From a checkpoint of a small image deblurring model.
Model: 9.44M parameters, arch unet, norm batchnorm.
Training: adamw at rate 0.0021, 16100 steps, batches of 64.
Rows from block 11 of a small image deblurring model, named by matrix and row number. Rows with one number belong to one channel. Each number is 128 + 24 x the weight over its row's rms, rounded and kept within 0 to 255. All counts start at 0.
Before each channel's rows are labels from the 100 images, of 14976, where the channel reaches its highest value: "responds to" is what is common among them. Only what is clearly more common there than usual is listed. The data: microscope photos of single blood and bone marrow cells. In brackets: how many of the 100.
# convs0: first 3x3 conv (model.decb.1.0.convs.0.weight, 96x192x3x3, each kernel summed), inputs 0-63
# convs1: second 3x3 conv (model.decb.1.0.convs.1.weight, 96x96x3x3, transposed, each kernel summed), outputs 0-95

responds to: cell type: segmented neutrophil (49); smear: peripheral blood (40)
convs0.29 [116 120 177 117 149 115 117 130 114 130 117 118  70 118 122 130 146 147  46 113  70  82  84 135 113  91 125 124  74 109 119 127 119 109 135 103 117  58 114 112  99 130 128 134 116 140 112 105 120  90 109  83 134 136 147 109 124  54 125  99 102 106 126 122]
convs1.29 [101  97  93 130 114 106 125 107 138 113 110 117 118  98 192 137 103 119 126  71 119 114  97 180 131 141 128  90 132 108 132 129 108 121  86 117 122 139  77 148 121  90 106 109 107 124 114  99 129 120 113  65 111 130 121  88 129 119 115 148 105 117 113 186 140  97 119  96  97 127  98 123 158 108 135  92 152 145  88 135 112 115 117 132 121 132 133 122  82 127 125 165 148 106 143 117]

responds to: cell type: lymphocyte (37); smear: peripheral blood (36)
convs0.37 [ 70 117 113  94 105  93 106 100 118 103  85 112  79 125 115 104 107  84 122  76 132 121 119 113 135  85 126 146 100 125  90 102  78 107  77 114 154  67  88 107 108 107  97 126  95  81 113  91 116 119  90 112  78  77 107 127 106 117 116 105 123 132 120  80]
convs1.37 [113 140 148 118 136 114 130 112 163 204 106 170 103 148 139 174 146 168 105 127 165 118 137 150 120 163 137 122 137 101 123 141 127 119 122 116 174 146 170 132 100 111 116 142 157 154 105 110 123 121 136 162 193 126 176 107 115 162 127 187 153 149  95 125 133 124 143 140 117 151 127 137 171 108 144 119 129 104 125 142  81 125 117 113 157 133 129 128 139 140 136 100 158 125 146 102]

responds to: smear: peripheral blood (46)
convs0.47 [127 128 135 136 129 136 141 130 131 160 109 135  74 126 140 142 140 119  78  97  91 129 110 113 116 104 124 146  79 141 116 131 153 123 105 141 134  46  91 118 135 132 126 105 120 134 125 123 133 109 101 111 157 123 145 129 130  73 136 127 122 123 127 104]
convs1.47 [161 101 134 137 142 151 164 104 131 106 147 157  93 131 154 156 157 119 175 163 146 139 146 114 124 154  73 107 135 133 125 150 112 125 128 107 120 117 128  90 118 158  96 129 140 138 131 100 153 176 116 149 105 140 114 112 128  98 165 155  86  96 130 147 141 105 106 106 139 152 124 134 110  88 132 130 130 111 106  88 122 162 122 127 200 134 146 143 185 123 111 125 176 122 132 147]

responds to: smear: peripheral blood (49); cell type: segmented neutrophil (40)
convs0.80 [138  59 135 129 133 108 113 125  88  98 114 112  88  70 168 110 135 137 114  93 116  94 105 137 105 131 113 158 120  87 140 122 120 113 141 115 143 122 149 112  88  86 111 149 126 118  91  97  63  87 114 119 156 128 117  99  89 122 161  75 106 112 106 105]
convs1.80 [114 120 189 115 101 118 107 124 152 146 167 184 102 144 112 116 102 144 120 112 166 142  82 157 115 147 110 111 111 170 115 119 161 162 125 125 138 119 125 120 126 122 125 130 147  83 104 121 145 113 130 108  94 104  97 110 167 102 101 120  99 101  99 113 145 131 119  99 139 150 111  87 118 116 106 149 108 124 102 117 122 167 173 124 118 106 111  97 186 136 131 104 167 101 103 134]

responds to: cell type: lymphocyte (66)
convs0.54 [ 97 149 121  99 150 104 117  87 150 121 111 129  91 140 122 125  94 126 127  91 132 122 119 104 110  71 131 158 134 131  97  82 136 102  88  97 134  82 101 122 128 132  95 108 106 103 132 137 140 124  90 140 112  56  78 113 144 128 140  98 110 107 123  77]
convs1.54 [ 37 112  83  99  95 132 131 138 150 102 101 154  97 121 112 112 110 128 132 156 185 128 163 153 127 108 162 107 137 152 165  74 142 129 119 172 132  97 111 109 158  91 140 135 159 141 133 131 128 114 103 155 168 105 115 120 148 141 139 123 111  81 116 123 141 142 157 148 152 118  99 112  89 130 145 132 118 111 151 173 142 131 138 150 133 119 135 129 147 145 147 119 124 106 135 130]

responds to: cell type: segmented neutrophil (72); smear: peripheral blood (71)
convs0.26 [140 132 114  95  89 120 117 108 153  95 118 126 145 144 105 119 118  96 120 116 136 144 114 113 130 102 111 104 141 147  97 115 102 141 123 108 137 134 127 134 136 133 145 126 133  92 135 147 137 135 115 108 100 102 112 134  97 115  85 123 117 122 110 107]
convs1.26 [ 78 105 162 143 158 107 148 112 172 131 128 127 118 156 126 134 116 165 119 157 138 123 109 170  99 123 140 144  78 128 105 127 137 132 114 142 126 122 126 112  98 126 145 126 137 125  99 143 119 115 133 179 189 129 122 137 136 145 145 136 166  99 106 129 131 104 171 138 131 136 116 108 156 110 134 143 143 148 101  23 146 127 120 142 100 141 124 138  94 136  90 124  87 136 112 105]

responds to: cell type: segmented neutrophil (42)
convs0.11 [ 84 149 130 150 123 134 159 115 147 126 106 150 133 148 112 146 135 167 124 108 141 143 134  87 141 125 150 162  90 158 100 152 156 144  66  81 152  59 101 144 130 167 145  97  72 110 154 124 143 152 117 129 113 127 113 154 140 115 136 119 138 136 126  99]
convs1.11 [140 107 139 106 135 130 153 122 125 140 102 107 125 119 137 134 163  77 135  70 113 112 140 177 144 103 149 112 139 146 126 139 161 172 102 151 139 107 115 132 112 126  90 110  94 104 107 130  80 187 148 113 117 171 148 145 119 107 134 156 197 134 103 126 152 149 128 108 134 109 138 101 171 106 150 134 159 148 141 144 149  84 127 115 127 156 125 114 127 112  92 115 135 128 170 136]

responds to: cell type: segmented neutrophil (61); smear: peripheral blood (46)
convs0.68 [157 158 159 156 144 131 145 155 152 134 106 120 173 146 150 141 130 139 124 149 145 145 126 136 131 174 148 163 140 151 110 165 145 127 164 151 144 157 140 133 156 133 130 128 141 123 150 139 143 155 121 172 119 173 128 134 149 119 133 132 119 121 136 147]
convs1.68 [113 114 135 138 165 127 130 128 170 145 128  71 120 104 101 119 163  84 147 124 111 142 174 155 136 108 107 137 146 101 130 142 145 165 130 131 126 148 129 103 145 133 106 116 155  90  47 132  87 120 126 154 159 163 150 158 127  99 133 119 131 125 103 103 114 135  83 154 164 122 172  91 158  99 135 141 123 123 110 107 122 162 112 143 105 140 130 144  85 120 134 144  94 141 137 146]

responds to: cell type: lymphocyte (68)
convs0.95 [174 130 129 129 140 141 156 179 138 130 171 147 185 140 129 135 162 118 140 162 115 124 127 150 124 200 111 114 126 127 163 181 122 144 174 156  92 222 132 137 134 118 148 153 162 140 125 130 123 112 165 127 149 200 131 143 125 140 116 179 131 130  93 158]
convs1.95 [138 107  98 138 132  95 109 145 171 118 148  98 161 126 220 132 158  82 156  96 126 146 160 110 157 193 151 151 124 120 132 139 117 124 119 135 117 134 137 117 106 136 146 135 119 141 125 138 140  99 124 104 140 148 152 145 138 119 155 129 100 137 115 224 177 134 102 145 108 143 129 117 137 113 135 114 122 165 123 123 118 127 125 162 154 140 133 140 134 113 141 132 111 149 131 156]

responds to: cell type: lymphocyte (65)
convs0.58 [120 149 149 146 119 135 165  98 172 143 138 164 179 152 146 159 114 120 140 159  92 155 148 100 145 100 138 109 156 167  97 120 149 139 117 107 128 128 124 163 160 145 146  60  98 148 165 132 159 154  84  76  95 125  88 150 149 130 119 107 140 141 127 129]
convs1.58 [128 140 146 159 134 133 181 126 155 103 153 118 111 179 112 129 118 128 119 168 130 122 103  79 118 112 136 120  94 151 132 124  57 108 143 151 145  98 160 156 121 117 104 160  91 153 168 136 105 114 141 120 155 143 120 132 100 119 100 165 117 116 106 104  98 123 117 143 145  93 122 152 154 141 119 132 108 119 171 109 149  91 117 141 115  95 133 114 182  98 108 101 103 157 107 112]