Weights of a small image deblurring model.
Model: 9.44M parameters, arch unet, activation silu, widths [96, 192, 288].
Data: trained on microscope photos of single blood and bone marrow cells, 194171 training examples, 5.3 epochs.
Rows from block 9 of a small image deblurring model, named by matrix and row number. Rows with one number belong to one channel. Each number is 128 + 32 x the weight over its row's rms, rounded and kept within 0 to 255. All counts start at 0. Numbers have three digits each. After the name is the row's rms in percent of the matrix's.
Before each channel's rows are labels from the 100 images, of 14976, where the channel reaches its highest value: "top examples" is what is common among them. Only what is clearly more common there than usual is listed. The data: microscope photos of single blood and bone marrow cells. In brackets: how many of the 100.
# convs0: first 3x3 conv (model.decb.0.1.convs.0.weight, 192x192x3x3, each kernel summed), inputs 96-191
# convs1: second 3x3 conv (model.decb.0.1.convs.1.weight, 192x192x3x3, transposed, each kernel summed), outputs 96-191

top examples: cell type: erythroblast (40)
convs0.104 105:071133108123135134117136118147143165134156130114125126066140145147133117061116096136143131121127102138136123091117126050138134141132082124097133090130088102060118138094139070098142126035134139112129054133132132148072120107140126117157134145118071080116091059133049148120140119118111129137
convs1.104 089:095138145149168092081042142174139142051139113154078157194153128150132136183077164081113167110083113175146134177163122179106121136103179127172145187105147075155112142182094174165122140124104109101104145095104110163109111143157129106111126114143158093132174132138175164123105093167163112149

top examples: cell type: segmented neutrophil (56)
convs0.73 104:084109111147097151131146133127122103121137112078137106063103122131095142085127090152092122138131115108115126105095111056151121121154080122089106066144062092079129110074143072100113122079154155130153089107169144125089121126115122136115105144119059066110064060121065117135143150120083104110
convs1.73 114:091133105164145100077038120177158166103115120127077153160150153125103128130070137052116090116080117154144098104149128178090171164092146138139116184092153051111072163160089155178124153142093119111068130104083106151119109137142102122111100104106169140151146153125177162083087079154127126143

top examples: cell type: artefact (26)
convs0.39 090:084087151113108114077047140095093080155104155121042100121081093103157144121085110048136125157094132083106141119071108121106114105074110121122125120109126096107115075113057114145139118098114066127117095148083036096104141134122104135128138142156118127109117097092108110103082079085111119078
convs1.39 073:055169156124143114114090108161138174042152100138131151125161128148113150091038165067145127119079082146151138146178207132142184139144185091150122174173177039130054154117122172098112154112122124104140106104132123172124129142156159072121141101131110053144093124103130142124135080174177092169

top examples: cell type: erythroblast (40)
convs0.94 081:064124120143110106083118148152146132157147226127111097108139120148166137056070111129176155136107078135116188123134106100093100124095102104115138118130118091051095132117109056095152105070134125136104072153109119149090161109131126076172139102151109087151107114131111127090113114137133174120
convs1.94 072:129150144132159156102108019162121097104152136156110089158171066144138148185114177101106161156070137190113113137096076173153188125136142098154106163164164142143109111189111172140112216159168081132077145093123117166128144140158150157093119135153165150107140155097071123174129107109152126126

top examples: smear: peripheral blood (37); cell type: myeloblast (28); cell type: artefact (25)
convs0.177 085:076119146106117119053055151131135083143126134118040090141122112145139126124057146061151168163117129120128155138111095126094133135057149126154154146123145085095094106137051108138135092116131058110089089164084037147125144147139122106082133167137140149140129122128126132090090067117141114060
convs1.177 083:044152159118113122095079075142127151086145101139120149105141096125117190088024156077153121137080106124150143169135194144166172136178169098139095154162141038134053150115177153107113159102141162123126119114147173152131135163141159075122140104147144059146078118116115134109155049138157103154

top examples: cell type: lymphocyte (57)
convs0.191 084:099143093088133138159188103122128137080148104171180120097119128105093143102143118172069131066150147128134094111135127066170119112176086130086141084185095150118139121089178090117107148109161174127171123097143173111128061146138159192113153093149087073128120119139088145133153170186082094119
convs1.191 121:093146156120164097093057152186160178112111131120075174135185142169137115078061131072118124115071076187146123114150190146113187203103133161135135147096117081097081181143095137139145154104099115120079154139139105193119117154139111085114108116151129086154114133138162154083090088157155113165

top examples: cell type: lymphocyte (58)
convs0.0 106:080107117147106136140163136118121128143151149134145110051110109119104127080128095158109142138135135108108127113123144051156109122155068118095129075149080099068139105086156058114137108066145162121143067128167150116087124128113143139149139132148064075117083066115065118132160139137103137116
convs1.0 130:111137135145176096093052124177175147092102121105068159172173143166121117117067129044114116110102098157136116132152156150090170151090155145164128160093156071106074168160068160138135151108099100108059164129095086166122109129154103110117141108135157111158112135143161150083084085138164098175

top examples: cell type: lymphocyte (53)
convs0.79 114:096121108126116152136154122136136138121127139115132109054140123141133133068117063145144132114132129133130101114127130045123135135146066125079136055119050129068128121086134068081150112064119143126148080130146152136088130126144145134139118154135079060109063062118047138145144136117122126149
convs1.79 101:085125147135163110084040095144177137077102107115068161167143113181123126128096143059120128104101131146111118162161153132095132151096158145160099167060162092125092136168063146137125140126103085098058147133066072148124103144148118126103134107146154127145127123145155141088098077157159096160

top examples: cell type: lymphocyte (67)
convs0.1 115:145118183130120099119052179102116119165111173110080126163121137133170148156120182063151130157142142104125197144109111153079116116058199156192127183092124118143125123177062125139152135140098057195084146168084067118148191108132112069167126130127164158146154138152149130134104107102145170136
convs1.1 123:123136137167192110126145121163159181116126116137140208196172138170139121137120112145115126139133145179127125090220210106103172163099119149128146127130128135096121167117148173126117123123100152118138099149127147161116115126123128144125151121109130116127068118139085130139102150232165129177

top examples: cell type: segmented neutrophil (51)
convs0.63 078:102138094139105156141159137151140149130169130111152125035124124139111130096153069166157159109136093130113134088142134081147131126156062114057149059160087115091135113042145084083154128088157162139161095124157156141134135149124135123134109169144057061143054068123094146151164162127114112139
convs1.63 092:110108102117157103086039136187156150090099108076129163157169163150111121147081129041110111110093145169144091149142085144076135159069118127131102124064137105102137153136117122153120165137081116117047118102098107143078100172133078141103111125157172110137146151129144144108090057125146103108

top examples: cell type: lymphocyte (60)
convs0.117 103:099125114121135144128160136131132137127146142134139128065126140134123121070128081150140112107138106135128103113125126048140121126157082118080138066120066122059134126098161068104144122060135159122136053115152155124087141109140138139158109152131068064116056057133040135135149127133112138126
convs1.117 092:118139120147194091099047102141170129084108092084053124151159117169110130119084142056098119110120138145121102181150140122090150159100153147153116156068160122146099140176059163120134113117105064088064179145064058170139077159161111143101132116161154149134129134146152142107091115145163079157

top examples: smear: peripheral blood (36); cell type: lymphocyte (34)
convs0.143 090:098114126088097109083141124094106083118119117116108122056089116106114138090095079139089102116123134101108109102101125050139104109142075116069115072110090065099118111080122087111135119084116136130158076106144123100076091135099116125088127099131063069104093085114057107102126109111100093101
convs1.143 161:078145151154195114113064098194178171107144132133069152144188137150133115096070137070124130112078103192166121128159167141111178185115136128148148152123146058119066195140066156121124135100112077116064129160115075186132124120139117098143119117130136102175130141141141164090115100176172116164

top examples: smear: peripheral blood (67); cell type: lymphocyte (34)
convs0.84 086:117116116089095097073148122104107096094114083121095105064089107120097110089109093131070106092117115103107082110112136068127102104143078138078119085092096080101118100092123081123113127091096147110159083080138121110095085123077089116074132100116070082098114093119066107102118099105096077099
convs1.84 174:086150148153195119117068096209183168116147140141074164148189141157144121096063134080132125128091102195170125122164170139116180181122139133148156155131156064117074189137052156123129132092116069124067135161116072187134133122155122102140117130132132103176121146145134158095113106174170123166

top examples: cell type: erythroblast (53)
convs0.22 099:072146104130127123106141105142133157132145122118120136070133147139108096051109093140134135119125108137135099100127129071134129137137092125115134097116113088076093138094141065093111112045128144105133043116131132143056124109131122119167143136117082085123083080145062149094143108128103130145
convs1.22 084:086144171172158103114036129167146168090157126144092133160159126137136112126065138048107157122083120164158113165132141156117135150117153148138164170108136080122100130167071172157116116110149063106092155128094084143127115142136095117107087137121154088155136170119103170078104082153162120144

top examples: cell type: artefact (39)
convs0.113 080:053151156087121139040091138142136129121086132097111093142148140153159119084024143095156157160087156153143158129121079146131165128093123132151176143133153031071037135145105070122153158085131099160115080145092101159097124122127119129128113167130145122137141163136150157040098101098162087105
convs1.113 070:106081189160117139105106073120118175130184143137109140118130071140153170127089184103144146128081072110116173181124183165144143113143142092118128128079103054131047128131177155174178169116131112127081226120186185146161133164171127090136101099157133083133100183094124108086150082152169122153

top examples: cell type: segmented neutrophil (42)
convs0.34 113:104116118109123149135149125138113117102139107102146117039116129131123139080133071158102117107132138134121108104115129070157123134153049127071126046144060126084133130057153071096133115079146150139166114116149152134107116157130123145120107158140067058110078068111059128140148139124105097131
convs1.34 123:101146128124174109097039153182158182060130108118080165178173142159126118150066147062142121132103141158138127156162144142071163149088169129144135186087134070142114169160109163150147150107085128116086155149075104155100124142138113145129151136138147101141171134141193169109101083177154115159

top examples: cell type: lymphocyte (67)
convs0.131 133:147094191127099128135092141077094101130128119125110087193099113098131152153139213095131125139143162080091162158109121176125091089096223125199137204117167144144142104210092135150119124147115097160118142122100104090148144143115137110121124120142195199143189170115175100140108130123127139099
convs1.131 103:100111125160179107116115141176177176114106103116135185190174117186120094170103137117095129107122128177125100131191164111101175179098113156105100113102144110111113182108131194156122110102107131102133086105119128171111088125103088127088098105137102141102119097124144106112096128189170104153

top examples: cell type: segmented neutrophil (45)
convs0.188 098:089136107119121135126161128122121144127162138129152138044111132124094132085126071160112146119139122127120113106129141060174119132163062115074121068139075105099125125065164096103130113074156163124162077122155159123075114139109125144151134139150062065111072063119068131136167136124092127134
convs1.188 129:099136143133167105092031143177163165079107121110064155161163151154123114098074131034104127107092123170140103150144152134098156162094139145153146165093135072092089161157074149151131146106104087097071138136099089156119108139137089118116112108135152094162131154138159174074092073164162102167

top examples: smear: peripheral blood (73)
convs0.173 100:071142110106126099119147129129134143089100081115130120088126138134095099068144099132084113091106122125121083109128136057131136133128089123084140084118093106054119137084143071110125122051134141093130079078133121145070090124109128119086091112126070075104086078126057141130117122137081085121
convs1.173 096:088146144166147120106021117184128165114163150153047151147157122133154117131037179040145108120065123176149124151139169177090129143116164136168154169088154069143096144146083172144137122100109109126088157154102111163081155145141118115149116149123139105133190143152171173108106097178134151122

top examples: cell type: lymphocyte (49)
convs0.10 092:134115122131091155161192123113110122120154104120188097085082097110094154117166107197113125120159130099094117099105120103186099095182095107079130095167115133115149088078189109120135119100174197127189108091176196102125135132107125165106112125158085119130101081111089121155178177104086119117
convs1.10 092:075137093124175115059020150168146140141114115096112166150174168156117124142048129028124145113080174185153107122131106097095152181071106145121113110084116085105109171128102109154102132106100118132079085122092111136097112145095095149113110126119170139121123119141134154099099042108146117114