config.toml
model = "image deblurring model"
dataset = "microscope photos of single blood and bone marrow cells"
train_examples = 194171
image_size = 32
crop_scale_min = 0.5
horizontal_flip = true
translate = 0.12
task = "deblurring"
loss = "mse"
arch = "unet"
norm = "batchnorm"
activation = "silu"
widths = [96, 192, 288]
blocks_per_level = 3
block = "basic"
attention = false
upsampling = "transposed_conv"
init = "small_normal"
residual_init = "none"
optimizer = "adamw"
lr = 0.0021
beta1 = 0.85
beta2 = 0.99
eps = 1e-10
steps = 16100
batch_size = 64
epochs = 5.3
lr_schedule = "linear"
final_lr_fraction = 0.1
warmup_steps = 320
weight_decay = 0.1
Rows from block 4 of a small image deblurring model, named by matrix and row number. Rows with one number belong to one channel. Each number is 128 + 24 x the weight over its row's rms, rounded and kept within 0 to 255. All counts start at 0. Numbers have three digits each.
Before each channel's rows are labels from the 100 images, of 14976, where the channel reaches its highest value: "responds to" is what is common among them; "peak at" is the part of the image that holds the peak. Only what is clearly more common there than usual is listed. The data: microscope photos of single blood and bone marrow cells.
# convs0: first 3x3 conv (model.enc.1.1.convs.0.weight, 192x192x3x3, each kernel summed), inputs 0-95
# convs1: second 3x3 conv (model.enc.1.1.convs.1.weight, 192x192x3x3, transposed, each kernel summed), outputs 0-95

responds to: cell type: lymphocyte
peak at: bottom centre
convs0.109:111119155118111088104114176105105109144106119109121134121121137109130156137147119119140158137074127109100112131110139084105123114088114124104112141152092109121163107147126103120117104184134131121149105168201109140151119143105127105125093128115102106135131099121124108147098101093113159106
convs1.109:152133134118176165126134092160139158139159142147130137166171131171131135129136160149155126123156139120180137166143127161177123138129125155130160131119165153162120169144129157128178116119163159120130180132141170121116175137139122139115167142114133117151110145142125180123159128154127124157

responds to: cell type: lymphocyte
peak at: bottom centre
convs0.41:110101162114126087114124177109096113137101109096130129111131132111126153134161121124131156136080114106101118113101130088107118117092121110106102143147085112126156114155126094120124097183131132123141115172197108134138124135111126112122092128117095108144146090116120116139096098101093158108
convs1.41:154131134120177166126136094161141162137160145146131137164168135169130139130136160148154129127157137123181138168145127159178120135131126154130157134124166152160123169147133154128179119119160157122133179133139170124114175136143121143118165143116138117152112146145127180126161132155130126159

responds to: smear: peripheral blood; cell type: myeloblast; cell type: artefact
peak at: centre
convs0.185:115114098088142112075108130140115139113122119117112108116142121119120112122140146105113133103103127073138117111118129148133141104081118079116111130114110117098144144092084120091154066125137097120135145103127132068089142113109128135078109124084130093106129116123095145136116127123081085140
convs1.185:160121127150174133142121089154167151166139123123116174138156160157126135119122150159138171163153170132169122152126114161162137086154127137130165128171158165157160146154154123126155139137172150125141171132144143139169161157137170166148135129160126151131097128139155167137155152138149128157

responds to: cell type: segmented neutrophil
peak at: top left
convs0.50:138112131124189140133119079176135164132129115121111134161175115129108136104115139138142120141127105153158119151112104137171079119162118132111158112110149148163133182156153116147167144107162161115113163108105166129147166125129122148135138117141094144140109118128153177145147085171125137163
convs1.50:129163121090160158128129123168122182128119151146102128094157140139151159119175135102154129151096140117149158139143113094160096150101166148167107159117130097128145165125122131108162093132117113159159145139147143092096157129144105147110129163124073107130127134143128160117116125147145125176

responds to: cell type: lymphocyte
peak at: bottom centre
convs0.160:099111161124139099109126177112092110145114103105125116120141143108120173124148121143123164150079103107106123124111114080118111120087120121103100136143088123120156125159137101119128094183131129116144116167198110143165136142121121107111098131114095101142135097127126125139079110094106151119
convs1.160:150138131112173161123140088160142159137157138145130137167163124174134131131138159145151120118158136121179140163141131162171122142123128154129162136118169149162109167150124159126175119115158161123130179132137170116117172133139114142116163140112136113152108146144121178120160128161123124155

responds to: cell type: segmented neutrophil
peak at: top left
convs0.10:132115140145191134154117079173144160129127111118109131148180131123098127104096158134129127151128118157152123133110102153159107117154117138111155110123138175161096173158169109167166139123153162113102155128125150143133171120132124145150131113146109158150111113128158175137143093165130145156
convs1.10:126162114096157157111135130171120181143137155147121145120156134147150157130169128109159128137106146094152154132157129097166104145100162135161116167118132094129161173116114140102157086117107117158161150108126158098099151144148097156106136155120097117126127130143122147120131117126136116177

responds to: cell type: segmented neutrophil
peak at: top left
convs0.2:131114137143187138154117072177147161124130115119108129152177137132099124100105161131131128149134119159155126140112096158162113113148115137113159111123142177157089169152167111165166134118155154114103158125119153139130174114131124150148137114143113158151111115129155174134145096168132139159
convs1.2:127163115095160155114134131174121179147131154146117149122157134138152164125167128108158132139096151094148153129155131098163103149100158132156116168121130093129165172111112142099149085116105120156164151108124157093112143149140096155106138147122094116122127128138124145120131113130137118176

responds to: cell type: eosinophil; cell type: artefact
peak at: bottom centre
convs0.175:125124086133145108090112077133114124096102113116118107101142115108107119118105150123119151098105099121138105101114113123146094107109120117118120124113118110102122140092098114118171108088148104122121139109072128065072171090111145127127106127102114084121126122117111141148131122145111070123
convs1.175:149124170137155148167108131147169154183135138131096177140157149153123163094147130140157161141101166130156115139145100158152113116133118141122156141175153152172156154175138127138142096145133169128143158160137141175156159181118134154111135121138114159126094131131132156123163127137144168161

responds to: cell type: segmented neutrophil
peak at: top left
convs0.190:131118132148169150152122080177149162126142127134104127165169138135104120106110159135146124151141107164163138148122103157173117118154115137108166112124148167159094171147166129164157147115151147112103158126112168135132166119131119152148148116146113155154105124130154163128143094172136137164
convs1.190:126162120100164153122125131177124183132124145141118138123165135146148158120166135112145145148093147089148148129152125099164092150102160116162104162118133097131170172120112139103144076125109116156165152110136155098112143131140101156101133153126085115127125125134130152125120121137133122175

responds to: cell type: lymphocyte
peak at: bottom right
convs0.115:163145107168119144140141134125165130171146148145135148137119112073161132122109132151095157106135169135114137102158126120114134136151132143137154140117082081100130136127153151156102124104133095145142120122100126136135104173148189133128150153124158152133133150150138111149064154098130106135
convs1.115:116079136119103109111152143118136111150097146148100097092096127163147114113147122119172111143083105109104104124138132086103129135123125122127104140126098106123118092152158117111114100145108101117104112125165100109116103134121126125082094123106104129167115145105125117097145099170164137105

responds to: cell type: lymphocyte
peak at: bottom centre
convs0.102:099111156102133085111130162109106107139102104104130128117140128103140162140142116133118159128077128100109116116105133096116119120078113113105104135137084115122163126156115093116139084186122132118135117166195105130148125140113130108105082128106095095149138100125116128139102113091096149117
convs1.102:157137138118174161128136092165144165139159145148131140164161135168132139130136166150154129130154139132174139165147128162170119135130130150131157140126168157165119169151131161132175117119159161126137179135140172125120177139140119150121165143116137118152108147147131176128165127160128128160

responds to: cell type: segmented neutrophil
peak at: top left
convs0.76:135112139141189137153122070175157159129130116121112134152173137129098124102106159127132125152137121156161121134115103157166109118151114138108166111123134178159096173152169109169163139118160156113105160128120154142140168119128126145139139110146116159148110118124155173140148095170130141158
convs1.76:126161116098170155120127133173124182140129154148116135118165132142152155126164129104155131134097146094150154128151130098162093145099159128160115168116132092129157176116114141107152083116102118160159148112123155093098150139149094156105137155121090115126127133148125157113131119124121122180

responds to: cell type: lymphocyte
peak at: bottom centre
convs0.187:104102155104138090111136177121094113156103100100128117127138127097133164132134108128126151128091119103108120121102127088115117120082109119099102130139089118121156126152123098102129094178122141113140121153189110139166123150108126110105088123119093095130134095118116126133084106093102154117
convs1.187:153135128118178163129134087162142166139159144147130144158166134172136138128135163152149127130153137129177139160144130162172116131125126146130156137127164149156117171146129157124177118117162157123135178134139170119116178132143116149119163141117134113156104145149126180127163132161127123160

responds to: cell type: segmented neutrophil
peak at: top left
convs0.177:131120141150176145151120078176155160125138127133115134156167139130108127110102160132147132157135111165153122137124111159166108121165121137112160117126142172160116170151173126176156150126152154117104154124124159146140164119128117147147147114157114157146113124125160166137150098176133146159
convs1.177:127160113100163160123133131174128183134136159154119135124168127148147156126160125111145134132111143084156151136152127105165096146100159129163112167114138096128146172118112150102152085113113117157157153121125160098106152139150097158097149157115097112129124139147125153123123124131125124185

responds to: cell type: lymphocyte
peak at: bottom centre
convs0.171:107111168109131097107120186110099111159104114104130136128134129106126170134151109128136153140081124115109120133109131078113115121093117122108109135134105125131158124158123098115127100188128135118145115162199112137165126157118112101116102124113092105140136100126115125128081100095110161115
convs1.171:155133129114174162123136091163136161139162143145131139161169132171133133133139163149149126121158138122177141165146130158175122139126128151129161136119164146158116168146124154127176118116160159125136179130139174118116172138139115144116162141113136109154111144144124179124159131157125124158

responds to: cell type: segmented neutrophil
peak at: top left
convs0.189:127116139149189135156115080173153162131130113116111136151171134120092132105092143136149123159122119165151116134116100146159099116156116139113156112134130165172100166157174113180156147111160165112109153134122156143127169125128125147150130116145102171148118114128154175138136085153125140160
convs1.189:116163116092162164119126127169115178134135158150117129112163126140156140127179128109156113133101138099150165139162126092165100160100163147162120156110140088125157173119105149107158091120103114156149149121129159095096146134141095145109147151125087117121129141133122146108128119126131108175

responds to: cell type: lymphocyte
peak at: bottom centre
convs0.155:109093131111130085112110178110118109151097113103120134099132132094129153122139123130120160125091149115114105111110126101112120113082103116099103130149089095108164115144109101113130110165129115113141124144176105119141126148105140092112092117110095086140143106110115125144078116082075133104
convs1.155:159133126119170162132131087165151163138166148147129148172163135168140144123129159155157132131150143132173135158149126162170119134134130152130164133132165158160125170140128155132173116111163157123133175133139169121126172139140124151121165135123138122148098140139139172128170127158133120159

responds to: cell type: segmented neutrophil
peak at: top left
convs0.101:138111143135179146139117078174132166125132115119108133169173121129100133101117140135138123145127100151164116153116098132169082116170114132112153111109147151165125176160160114156157141109154162113112164113112164138152161123130116151137137118141100156139110120132158168142139087162136141167
convs1.101:124162117089162153116134127166116172133120142140106124098162139140140154120184129105151128144097145112143165120147115079149101149091167136166106171124114098129149159121116131110151099125112111164155146132123134095100158129143107151112127163123069109129127138138128161110112117136138125165

responds to: cell type: lymphocyte
peak at: bottom centre
convs0.183:087107161111136094114139168119099118156113104108124124127142131101120166134146113135124154132084137110108126126113128088116112125084117107104111136144093126126154128165122102121130088189130133118142120156199112139161122150117119113110097135108090094151134103123115127132088107090089153115
convs1.183:154138133116172161124134093164138163136163146147134136164158128170133140132139162151157127126155139129176141164150132162172120139126131149127154137126168153165116167152124161128176120119158163127138176132137175121114173137138110148121164141117137114150114145141126174125166128158127131161